{
  "horizontal_flip": true,
  "translate": 0.06,
  "num_classes": 17,
  "layers": 14,
  "pooling": "mean",
  "final_lr_fraction": 0.05
}
Rows from block 5 of a small image classifier, named by matrix and row number. Rows with one number belong to one neuron. Each number is 50 + 12 x the weight over its row's rms, rounded and kept within 0 to 99. All counts start at 0.
After each neuron's rows are labels from the 100 images, of 14976, where the neuron reaches its highest value: "strongest on" is what is common among them; "colour at peak" is the nearest of a few named colours to the mean colour under the peak. Only what is clearly more common there than usual is listed. The data: microscope photos of single blood and bone marrow cells.
# fc1: MLP up (model.blocks.5.mlp.fc1.weight, 576x192), inputs 128-191
# fc2: MLP down (model.blocks.5.mlp.fc2.weight, 192x576, transposed), outputs 128-191

fc1.480:48 43 43 47 37 55 62 56 52 45 49 57 58 69 61 53 48 60 56 33 62 52 49 68 35 50 61 49 57 22 58 77 30 55 33 53 45 59 50 50 49 55 37 45 56 55 74 50 62 40 39 40 76 54 62 78 66 45 66 55 52 64 52 47
fc2.480:38 42 52 36 71 53 37 34 42 44 77 57 40 60 44 33 58 49 54 50 63 57 65 70 71 59 52 58 66 53 26 51 59 60 63 02 60 44 52 50 24 42 60 50 58 63 35 58 51 50 46 72 57 30 57 50 45 55 31 54 29 55 66 52
strongest on: cell type: erythroblast
colour at peak: blue

fc1.329:48 74 46 65 50 53 68 66 68 56 63 35 46 48 55 37 52 59 27 53 32 43 42 41 56 48 32 44 55 51 70 48 41 50 46 29 72 48 39 50 53 25 44 54 52 34 71 43 44 61 42 51 56 45 40 45 46 54 80 53 60 62 40 54
fc2.329:61 48 42 40 48 41 46 66 67 54 72 55 37 73 81 40 58 35 37 44 68 38 48 62 51 47 72 38 38 49 39 62 41 41 55 24 54 44 61 45 28 60 42 49 64 60 38 54 61 60 42 60 54 48 38 57 58 45 51 41 48 44 66 33
strongest on: cell type: artefact
colour at peak: grey

fc1.183:22 58 47 57 57 62 39 38 34 35 79 46 47 46 59 42 55 63 59 51 42 48 51 43 36 35 44 43 45 40 86 58 43 50 58 30 59 64 31 45 38 38 78 62 36 55 41 51 39 72 57 60 69 27 30 42 40 39 61 54 44 60 33 57
fc2.183:43 47 46 66 46 60 64 53 60 50 57 20 61 64 47 29 43 54 36 48 44 59 62 56 44 91 55 67 50 42 28 32 47 51 59 11 67 28 49 39 66 49 41 35 61 44 55 49 47 37 54 64 55 65 45 44 66 57 54 58 58 63 61 49
strongest on: cell type: blast; cell type: artefact
colour at peak: purple

fc1.278:43 61 66 54 27 25 60 11 48 41 54 50 69 44 55 46 54 60 46 47 45 52 57 71 46 56 66 50 12 66 59 66 46 59 56 52 56 62 35 46 46 37 76 53 42 45 48 39 59 34 25 41 52 55 62 62 12 45 54 63 37 54 66 51
fc2.278:88 59 32 37 46 42 59 57 76 50 61 61 52 69 38 55 49 38 57 38 57 36 44 51 41 36 63 56 34 32 34 33 44 50 47 70 54 48 49 75 35 47 44 36 40 50 56 37 75 66 30 63 58 54 54 45 69 32 56 42 52 32 43 57
strongest on: cell type: erythroblast
colour at peak: blue

fc1.50:26 39 53 52 41 40 50 64 37 48 44 53 33 39 27 35 58 42 41 25 63 50 65 57 17 56 42 64 57 26 72 66 44 63 57 50 44 46 42 65 52 65 63 52 24 54 33 47 49 57 42 29 81 36 50 51 60 57 58 49 68 60 54 48
fc2.50:67 47 38 61 46 53 62 56 68 63 69 48 48 61 79 53 54 59 27 52 57 47 60 23 59 52 51 30 55 40 45 32 55 50 37 50 61 52 63 40 51 51 35 30 57 61 65 48 39 44 42 41 32 35 47 54 53 60 57 65 51 48 38 45
strongest on: cell type: plasma cell
colour at peak: purple

fc1.101:45 54 50 44 48 45 60 41 31 45 43 52 40 43 44 50 49 52 71 26 49 41 58 54 27 49 49 56 37 20 46 89 41 64 40 54 54 60 66 44 50 44 66 41 33 53 67 33 61 45 42 67 67 46 53 71 51 58 41 37 49 47 51 52
fc2.101:53 36 51 61 37 51 57 45 50 65 81 53 29 62 53 34 62 39 35 43 58 37 66 64 50 54 50 50 63 38 44 50 48 39 54 03 60 52 63 53 22 54 51 39 49 48 59 57 25 53 40 37 67 23 50 46 67 66 50 54 53 64 62 35
strongest on: cell type: lymphocyte
colour at peak: blue

fc1.488:53 47 73 64 34 39 46 30 43 60 53 52 48 60 47 36 41 57 49 28 44 41 67 62 38 49 43 50 45 52 47 55 46 52 53 54 69 62 60 44 42 35 65 43 41 50 48 56 42 37 56 44 67 55 53 37 20 59 49 48 50 61 53 52
fc2.488:94 48 52 52 46 30 44 46 46 53 52 61 60 62 46 55 56 59 53 59 47 53 49 49 51 34 65 47 42 32 52 37 54 40 57 63 35 49 55 48 45 73 48 54 52 51 21 55 55 54 50 51 29 43 72 49 49 70 53 50 50 48 42 56
strongest on: cell type: segmented neutrophil
colour at peak: purple

fc1.413:41 56 21 45 45 42 59 39 44 51 58 47 31 49 51 48 50 51 64 54 42 32 44 68 25 45 45 57 15 35 51 68 48 46 39 37 59 65 28 49 52 58 56 52 35 31 61 34 70 55 37 64 78 43 47 72 42 53 42 54 56 60 54 60
fc2.413:46 51 53 56 70 48 42 42 46 51 74 54 50 53 54 22 54 44 47 49 71 33 52 54 51 68 61 43 67 44 43 36 45 57 45 27 46 55 50 51 25 46 44 47 78 52 38 54 46 56 49 45 62 36 63 60 56 73 58 49 52 50 26 44
strongest on: cell type: proerythroblast
colour at peak: blue

fc1.137:15 49 82 44 48 58 46 53 60 55 32 49 55 62 43 47 60 48 42 20 48 63 55 68 46 58 54 55 58 66 56 56 46 43 55 46 42 27 21 65 50 51 62 26 48 50 33 51 51 54 47 56 63 73 30 48 41 43 62 32 30 35 68 50
fc2.137:49 38 46 52 49 55 06 54 59 44 56 58 56 36 46 42 84 51 38 52 63 61 52 40 44 31 36 55 63 52 43 53 49 57 43 65 62 32 57 41 51 37 55 41 45 63 42 50 49 26 55 39 57 39 36 53 44 73 41 39 35 51 52 46
strongest on: cell type: blast
colour at peak: purple

fc1.376:49 37 66 39 54 46 45 44 61 55 70 61 47 57 65 42 68 65 39 47 45 49 62 49 34 43 44 41 43 56 58 70 49 47 31 64 66 66 53 80 33 44 72 40 19 36 60 46 54 58 50 50 57 47 47 34 55 51 58 83 33 38 51 58
fc2.376:46 67 52 42 71 64 34 70 58 37 65 54 62 62 43 48 50 31 70 37 59 56 38 44 58 52 44 40 60 48 38 29 35 71 35 61 42 42 36 43 52 44 23 61 71 64 35 53 52 73 53 66 63 55 47 49 62 34 69 22 45 30 43 38
strongest on: cell type: lymphocyte
colour at peak: purple

fc1.110:00 57 70 46 41 53 51 56 33 39 56 52 54 65 48 49 51 61 36 37 39 63 79 49 34 49 56 54 47 36 74 66 43 21 68 32 53 57 62 55 40 49 54 51 34 62 52 43 46 58 57 46 66 48 52 61 43 34 58 36 47 49 48 55
fc2.110:48 38 56 61 56 59 39 53 43 59 54 63 34 39 52 60 38 32 72 39 52 31 30 53 64 41 20 62 37 46 54 49 35 51 36 45 40 56 45 58 53 36 56 46 71 19 65 59 36 53 49 64 25 44 49 51 44 57 51 58 46 45 56 48
strongest on: smear: peripheral blood; cell type: artefact; cell type: myeloblast
colour at peak: purple

fc1.438:42 51 43 46 42 42 67 31 38 40 55 46 45 60 57 77 49 72 42 37 41 45 74 58 39 54 49 55 32 46 43 86 43 36 57 36 63 52 57 54 52 47 41 44 23 34 78 29 61 42 48 36 76 47 53 38 58 44 54 53 42 38 45 35
fc2.438:25 54 55 54 49 68 51 44 63 44 71 33 48 35 59 50 58 39 31 60 37 59 38 41 57 46 39 49 64 49 54 55 45 46 44 64 67 48 56 45 48 44 65 45 16 37 35 60 28 60 44 44 50 47 38 32 57 48 36 53 50 72 63 56
strongest on: cell type: segmented neutrophil
colour at peak: blue

fc1.293:45 45 32 65 43 42 53 33 74 43 41 56 51 50 55 36 52 42 50 39 54 60 24 43 46 44 60 53 71 39 71 56 65 59 55 53 57 54 53 55 38 33 78 35 49 47 53 28 50 41 53 35 62 45 25 69 58 52 63 35 64 47 44 36
fc2.293:66 54 46 32 62 54 64 41 19 52 33 66 33 26 22 63 33 64 55 53 50 72 70 24 52 60 46 89 55 62 46 68 25 50 67 76 70 56 55 42 33 52 50 65 61 52 46 44 33 35 44 68 54 32 65 44 53 43 45 36 43 65 53 43
strongest on: cell type: erythroblast
colour at peak: purple

fc1.468:24 56 49 42 51 53 54 42 54 64 66 57 54 73 44 37 45 47 47 45 44 46 41 76 52 55 59 67 44 61 39 62 49 42 55 40 61 64 49 77 35 45 53 35 42 43 54 51 64 54 58 57 79 64 50 45 52 45 69 57 51 51 63 65
fc2.468:26 42 56 48 65 54 45 34 49 47 60 50 52 42 52 50 52 49 55 47 53 37 40 46 70 50 57 45 58 64 52 70 56 52 56 38 57 55 65 51 25 33 50 55 48 41 44 63 39 63 55 56 46 42 47 49 52 57 55 54 56 40 43 67
strongest on: cell type: proerythroblast; cell type: plasma cell
colour at peak: blue

fc1.47:42 34 57 54 36 51 44 13 39 50 71 59 46 49 44 47 68 66 36 46 44 51 71 68 46 48 51 52 44 30 61 69 50 46 64 49 40 56 70 68 41 48 92 29 30 43 48 55 42 32 41 52 53 48 43 34 53 45 40 76 47 58 58 40
fc2.47:68 44 54 23 65 59 32 63 63 55 74 33 53 57 65 42 49 54 45 64 51 68 40 53 50 55 63 34 40 39 39 25 44 54 43 45 85 43 49 32 29 36 35 49 46 70 31 50 47 45 21 63 47 55 49 52 60 38 51 42 58 53 50 45
strongest on: cell type: eosinophil
colour at peak: purple

fc1.99:44 58 65 48 53 62 43 46 50 36 72 54 46 48 67 28 65 62 43 53 51 42 55 41 57 32 53 34 56 61 83 54 43 55 58 39 54 67 32 48 32 44 46 53 28 55 42 44 38 74 26 59 61 37 38 45 41 37 76 54 42 64 23 78
fc2.99:56 41 52 45 42 41 45 55 49 69 61 65 44 46 40 52 49 35 65 62 47 46 43 64 62 23 31 46 23 48 53 31 47 46 51 31 24 50 59 56 53 55 40 64 62 58 55 85 48 58 54 50 37 39 60 50 50 55 38 28 41 47 61 46
strongest on: cell type: blast
colour at peak: purple

fc1.487:37 59 34 41 54 36 63 50 41 48 63 34 56 57 71 51 44 64 65 50 33 53 66 55 46 41 46 42 44 37 62 63 42 44 40 59 69 53 45 57 59 52 43 56 40 62 49 37 57 55 38 61 54 62 60 45 56 40 68 67 46 57 23 57
fc2.487:70 28 39 66 50 54 47 33 40 43 54 42 43 28 39 29 68 25 54 63 69 42 54 57 60 32 66 40 62 54 47 47 69 63 45 69 30 47 24 53 68 41 69 52 51 23 43 57 58 47 39 56 56 51 48 44 58 64 29 66 59 54 53 53
strongest on: smear: peripheral blood; cell type: monocyte
colour at peak: purple

fc1.270:29 46 40 72 32 51 50 68 49 39 42 38 50 54 53 53 67 46 62 43 48 50 49 44 23 58 48 52 44 39 60 75 41 62 31 51 48 48 41 42 48 58 62 44 48 31 66 17 56 38 55 53 55 55 43 61 54 54 57 64 65 46 49 44
fc2.270:33 43 66 31 50 40 43 53 47 56 80 58 26 60 63 56 49 37 38 37 39 41 78 65 44 60 46 55 43 51 53 53 50 39 59 11 50 56 45 55 18 64 71 40 34 65 50 55 34 53 31 61 69 37 54 38 39 34 52 56 45 58 68 47
strongest on: cell type: lymphocyte
colour at peak: blue

fc1.459:42 69 79 60 35 39 38 50 31 48 47 60 49 54 52 55 49 51 54 21 35 59 70 59 39 48 52 55 59 47 69 76 52 47 50 42 75 48 42 53 43 53 72 52 53 76 60 40 32 58 47 72 73 65 55 72 32 43 64 56 45 66 59 50
fc2.459:56 53 46 63 57 54 37 65 58 45 74 50 42 36 62 37 62 57 58 68 29 56 34 38 64 35 55 31 64 60 66 51 55 44 54 14 48 61 53 18 39 39 41 43 50 47 56 67 30 72 54 48 31 22 42 46 41 53 47 58 47 53 38 48
strongest on: cell type: artefact
colour at peak: purple

fc1.414:37 51 59 50 41 28 56 49 48 48 60 41 46 70 51 67 56 59 47 48 44 50 73 66 33 54 48 63 59 43 40 56 38 40 47 36 56 58 34 56 46 53 55 46 40 56 34 34 68 66 61 54 70 66 41 51 42 29 67 63 41 63 58 77
fc2.414:53 48 27 51 43 41 39 45 40 41 46 53 38 40 56 35 60 45 55 56 55 39 44 42 62 48 66 36 54 54 77 49 57 55 67 45 49 67 49 35 32 59 79 62 47 37 45 43 52 65 49 45 57 37 50 62 38 60 54 37 69 64 47 37
strongest on: cell type: proerythroblast
colour at peak: blue

fc1.64:25 63 65 59 55 59 47 71 56 54 66 55 46 44 49 50 69 45 41 52 52 37 40 69 52 45 38 45 53 46 82 56 51 42 50 29 44 71 48 46 28 44 61 45 31 27 47 47 41 76 30 34 66 35 42 46 71 37 71 49 56 64 47 64
fc2.64:68 50 51 41 32 43 51 65 43 72 68 65 48 73 48 57 56 53 47 67 44 41 47 57 46 28 61 29 37 41 54 50 50 42 59 43 26 55 49 41 55 60 44 50 51 62 49 67 73 57 53 50 14 35 50 51 58 59 46 30 44 31 56 61
strongest on: cell type: blast
colour at peak: purple

fc1.426:39 56 48 27 39 52 57 41 47 42 41 43 50 56 51 64 47 63 65 49 28 64 57 54 15 51 39 53 27 41 61 81 38 57 49 39 45 65 40 61 59 70 55 32 22 47 61 28 62 42 55 40 45 58 61 66 54 44 51 42 54 40 61 66
fc2.426:47 55 56 59 61 58 39 40 47 56 76 52 42 62 53 20 50 45 36 39 54 43 58 60 42 75 56 62 62 47 41 45 52 42 55 18 68 49 64 45 17 34 50 43 68 44 57 49 28 56 46 57 65 39 52 47 52 67 50 48 34 63 46 44
strongest on: cell type: lymphocyte; cell type: basophil
colour at peak: purple

fc1.571:36 52 36 60 34 48 46 40 53 42 63 58 37 39 51 49 68 37 65 41 48 41 48 59 22 50 43 41 28 23 64 56 52 54 47 39 38 62 25 49 51 46 61 53 47 49 61 33 49 69 54 60 61 40 41 49 50 50 57 54 66 58 43 54
fc2.571:36 45 56 48 46 55 46 47 68 35 75 31 69 73 54 17 49 45 45 40 53 50 45 80 52 75 70 40 54 50 41 32 44 54 51 06 45 27 55 49 40 49 35 40 56 53 45 60 60 53 39 55 66 47 48 45 66 55 51 47 56 46 61 47
strongest on: cell type: blast
colour at peak: purple; blue

fc1.419:34 60 56 57 40 24 50 72 50 62 66 70 44 66 28 47 51 69 57 32 41 45 41 55 45 53 33 46 54 22 54 69 41 67 57 46 65 58 55 68 32 25 57 45 68 45 73 53 53 42 45 37 59 45 38 65 54 55 73 33 35 37 58 60
fc2.419:65 38 51 57 17 42 41 47 44 65 74 56 51 56 65 36 65 32 50 48 34 46 65 62 52 28 60 30 45 56 55 57 54 39 46 19 48 48 45 45 40 47 57 63 30 47 46 63 51 57 35 45 57 36 62 31 42 40 41 61 44 63 66 33
strongest on: cell type: blast
colour at peak: purple

fc1.409:36 65 50 45 39 45 73 36 37 44 51 44 57 61 68 52 33 46 44 44 35 42 77 57 39 37 47 47 53 38 53 54 45 38 45 57 55 72 50 56 60 48 48 52 34 63 43 37 60 69 52 64 52 55 59 36 53 44 52 62 50 75 27 65
fc2.409:58 39 39 65 46 48 55 35 45 40 66 47 52 45 60 46 62 37 65 62 60 47 51 50 48 30 70 27 58 50 54 53 62 68 44 82 48 51 34 53 51 29 64 55 46 36 41 43 65 46 41 54 60 45 52 41 56 49 50 68 51 45 44 53
strongest on: smear: peripheral blood; cell type: eosinophil
colour at peak: purple

fc1.145:24 40 54 49 44 49 51 44 45 46 53 53 41 53 34 54 57 72 47 30 51 33 54 74 37 55 52 51 60 28 55 75 48 26 63 29 56 48 61 61 51 44 43 11 41 46 55 30 52 43 49 73 52 61 49 70 41 62 36 47 40 57 60 76
fc2.145:68 53 60 38 59 32 24 61 41 52 45 70 50 66 49 51 52 59 62 50 62 60 54 49 51 67 55 59 31 47 36 85 41 50 43 26 64 53 51 61 16 61 39 58 50 52 50 41 56 42 62 55 66 40 47 51 49 53 51 41 36 39 59 36
strongest on: cell type: segmented neutrophil
colour at peak: purple

fc1.561:20 61 77 39 38 51 56 53 44 38 48 62 37 53 39 37 57 39 41 26 54 53 65 69 53 68 54 56 72 56 44 67 69 35 64 36 52 42 47 57 45 29 54 43 52 32 59 50 29 63 51 53 74 60 48 40 67 41 60 59 37 57 64 56
fc2.561:30 33 55 49 38 66 28 57 63 21 80 35 64 47 37 39 69 38 41 42 53 65 48 31 61 36 52 28 65 37 54 59 49 49 59 56 56 37 56 29 52 40 55 33 52 73 35 62 43 58 52 53 56 45 27 55 54 57 51 29 53 40 50 53
strongest on: cell type: artefact
colour at peak: purple

fc1.48:41 50 56 52 43 41 54 31 56 58 55 58 40 66 51 50 51 45 53 51 58 43 54 77 47 59 56 65 48 69 34 67 40 53 45 37 68 45 49 62 58 46 46 49 59 34 68 41 64 44 49 68 81 62 63 34 57 38 64 65 39 42 60 56
fc2.48:50 38 50 78 61 62 52 41 38 42 39 33 50 33 60 54 35 62 51 74 31 62 37 41 63 50 40 54 54 52 56 45 58 67 60 60 49 56 77 47 50 48 82 56 19 27 56 52 38 52 50 40 43 39 47 41 51 41 46 50 52 55 47 49
strongest on: cell type: proerythroblast
colour at peak: blue

fc1.144:35 59 70 47 59 63 46 61 66 39 60 65 40 50 44 38 44 37 42 45 39 41 55 50 44 44 35 46 60 35 62 67 40 71 41 25 63 54 63 72 51 39 42 37 55 30 54 54 42 61 33 51 72 44 40 64 58 47 58 60 46 44 56 62
fc2.144:58 65 41 61 45 41 57 60 30 79 80 59 43 59 55 66 58 50 49 57 60 38 64 55 49 46 62 45 31 36 49 49 67 64 54 25 47 50 59 47 42 62 60 58 71 51 51 54 48 43 28 36 30 37 58 61 71 58 44 25 51 40 43 56
strongest on: smear: peripheral blood; cell type: myeloblast; cell type: monocyte
colour at peak: purple

fc1.228:52 46 55 34 43 50 49 40 46 53 42 54 51 59 65 59 54 64 64 34 42 44 59 54 39 53 62 42 42 33 53 79 29 56 37 47 46 58 38 52 41 65 40 38 52 68 78 32 61 58 40 44 71 60 49 69 72 45 65 58 61 56 60 50
fc2.228:49 54 55 52 69 44 33 48 50 47 83 59 37 66 40 31 64 40 51 62 68 44 51 84 59 66 60 56 62 61 38 65 63 42 56 00 60 41 61 48 26 47 54 49 62 56 48 60 57 52 38 52 67 44 58 60 47 57 40 44 36 47 57 54
strongest on: cell type: erythroblast
colour at peak: blue

fc1.34:45 48 58 45 29 34 57 65 67 49 69 57 42 58 54 64 42 64 56 46 14 53 48 58 35 54 26 59 38 36 71 72 29 55 49 37 71 54 46 46 52 42 57 46 50 50 65 39 47 40 55 25 58 50 35 48 37 33 52 62 39 56 50 58
fc2.34:25 54 49 57 51 56 48 47 28 37 67 47 68 53 39 54 55 46 62 38 40 68 52 51 65 42 46 55 53 61 39 58 56 41 40 71 67 34 48 44 60 35 45 41 44 41 78 54 37 38 56 66 34 65 59 46 36 36 31 66 29 45 55 69
strongest on: cell type: eosinophil
colour at peak: purple

fc1.511:07 50 89 37 58 35 43 58 33 40 50 50 53 52 43 47 38 43 39 13 40 51 64 66 53 60 45 56 68 59 70 67 43 42 42 44 41 50 55 51 49 52 69 35 53 53 40 49 32 68 59 53 78 71 51 52 35 40 54 52 32 67 59 44
fc2.511:50 31 49 55 59 61 37 59 57 36 67 52 43 58 55 41 82 53 33 50 64 49 45 26 41 47 57 43 66 36 22 43 53 47 48 66 61 49 69 40 39 28 31 25 63 62 42 53 36 37 55 44 50 27 46 50 60 71 45 62 47 50 38 48
strongest on: cell type: segmented neutrophil
colour at peak: purple

fc1.418:41 45 48 47 48 49 47 25 51 46 48 58 46 45 50 50 48 55 54 49 52 49 74 55 41 42 61 70 62 45 53 61 55 54 39 47 37 65 23 91 52 44 55 68 49 57 60 30 67 63 66 62 59 55 61 57 55 41 38 62 43 55 44 52
fc2.418:58 67 48 61 36 36 43 72 64 57 21 51 54 48 71 50 30 61 46 59 43 48 40 50 53 76 49 39 55 61 58 47 38 40 53 46 64 58 61 27 18 56 59 48 74 40 53 52 53 35 53 47 51 48 50 59 36 56 57 37 65 47 73 35
strongest on: cell type: proerythroblast
colour at peak: blue

fc1.126:25 65 58 36 31 35 60 48 47 44 59 49 30 58 56 62 42 55 50 35 46 40 68 58 30 34 42 48 29 48 61 89 35 33 45 49 62 62 43 61 45 43 54 29 32 57 55 23 56 65 43 42 70 47 52 30 44 41 62 48 46 56 40 51
fc2.126:39 47 41 45 53 60 77 31 59 23 44 33 56 44 69 50 36 60 43 38 52 46 67 39 63 50 41 47 47 53 40 52 59 66 47 57 61 38 49 47 50 32 34 36 30 63 39 51 43 69 56 65 51 42 56 52 54 56 51 61 49 42 49 66
strongest on: smear: peripheral blood; cell type: monocyte
colour at peak: purple

fc1.300:37 35 49 48 32 29 67 40 72 71 61 58 52 56 51 77 37 73 49 48 24 53 56 57 28 43 37 69 35 50 64 85 35 54 56 42 60 54 39 63 43 45 45 52 36 49 62 39 58 31 58 47 57 39 29 44 24 40 59 58 51 44 51 62
fc2.300:38 56 73 70 69 56 61 48 21 35 48 54 47 34 44 63 45 25 66 51 39 65 50 55 62 49 40 61 43 59 44 43 54 58 38 65 44 48 44 50 58 29 33 41 61 24 76 57 45 45 60 51 37 60 58 42 45 45 47 61 31 45 56 67
strongest on: cell type: eosinophil
colour at peak: purple

fc1.136:32 55 52 46 35 33 55 58 69 48 49 44 53 64 54 62 47 60 42 42 19 52 50 53 43 42 45 57 32 50 58 65 26 49 51 50 74 49 36 68 58 47 62 41 22 50 45 29 56 48 63 39 69 57 37 42 44 31 78 68 53 58 49 47
fc2.136:32 31 40 29 53 62 65 60 71 51 50 42 51 66 52 56 48 58 43 20 62 49 26 44 63 33 48 38 41 25 43 68 53 42 59 61 64 43 67 56 43 48 33 17 37 65 17 47 31 58 37 45 38 45 39 56 70 50 33 29 46 46 51 62
strongest on: cell type: plasma cell
colour at peak: blue

fc1.302:48 45 65 58 53 44 55 39 35 51 68 60 48 45 39 34 50 73 42 47 45 47 67 67 49 41 42 41 66 55 68 73 25 33 54 33 24 71 56 56 44 78 60 66 56 75 51 59 43 59 56 34 61 54 60 62 49 29 52 67 40 77 51 74
fc2.302:71 49 40 51 38 58 57 47 49 57 30 39 56 48 66 85 42 77 57 55 55 58 68 47 51 59 40 76 52 49 46 36 70 57 37 73 52 47 55 57 75 69 58 43 46 58 66 40 57 40 53 36 16 60 51 50 38 45 29 53 61 55 52 50
strongest on: cell type: eosinophil
colour at peak: purple

fc1.43:40 70 56 53 62 40 31 44 67 35 55 65 44 50 45 63 71 43 56 51 50 40 47 64 26 50 56 47 63 57 63 66 48 34 72 68 79 51 35 52 37 29 48 48 43 41 48 50 55 59 63 54 40 74 63 47 64 57 48 66 35 58 49 74
fc2.43:55 40 31 32 60 27 46 55 25 35 52 68 56 52 31 58 38 35 31 53 55 71 48 51 58 42 45 57 63 48 32 56 63 56 38 51 37 35 29 63 54 64 28 58 38 33 44 59 47 36 35 32 31 41 61 40 34 75 64 57 34 61 57 43
strongest on: cell type: blast
colour at peak: purple

fc1.231:40 57 51 23 42 37 70 29 58 42 56 41 58 59 72 56 48 66 47 45 22 50 72 55 50 42 43 51 35 18 51 56 32 53 45 51 62 59 51 57 59 51 52 48 20 58 46 44 63 61 44 58 52 47 60 40 69 32 54 53 54 68 46 54
fc2.231:75 36 40 77 56 39 68 43 34 59 66 54 43 45 72 51 44 59 31 82 59 46 39 63 66 56 64 25 44 51 48 43 56 43 80 64 65 71 51 48 26 43 42 69 49 57 40 62 47 43 40 35 54 35 38 50 61 47 50 50 59 63 51 34
strongest on: smear: peripheral blood; cell type: eosinophil
colour at peak: purple

fc1.495:24 46 72 47 36 46 57 34 36 42 34 41 50 48 48 67 44 41 46 24 40 58 71 38 32 49 59 63 66 34 59 59 45 45 65 47 42 58 52 75 44 57 73 29 37 68 19 40 55 53 59 45 75 56 45 61 55 63 50 60 62 62 59 47
fc2.495:52 40 42 73 58 56 62 25 50 37 62 35 70 55 65 40 71 61 26 63 56 44 66 24 49 58 40 44 43 48 38 44 66 56 57 56 66 46 56 48 58 48 56 53 31 48 54 46 46 59 49 58 59 46 45 25 59 59 41 55 42 57 32 54
strongest on: cell type: plasma cell
colour at peak: blue

fc1.17:39 55 46 32 45 59 38 29 70 26 49 51 45 60 51 48 62 54 48 32 73 49 45 52 47 60 52 66 40 32 48 68 32 61 62 50 80 38 50 44 55 46 54 33 43 49 45 24 66 39 49 57 60 64 42 60 33 60 56 56 52 43 55 56
fc2.17:94 46 60 45 60 23 48 52 46 68 22 60 49 56 43 55 31 50 51 59 37 53 61 61 59 63 43 75 37 53 48 52 64 41 67 69 35 62 53 74 42 60 39 51 47 45 46 64 46 30 49 42 43 70 59 52 57 48 45 58 46 56 58 42
strongest on: cell type: lymphocyte
colour at peak: blue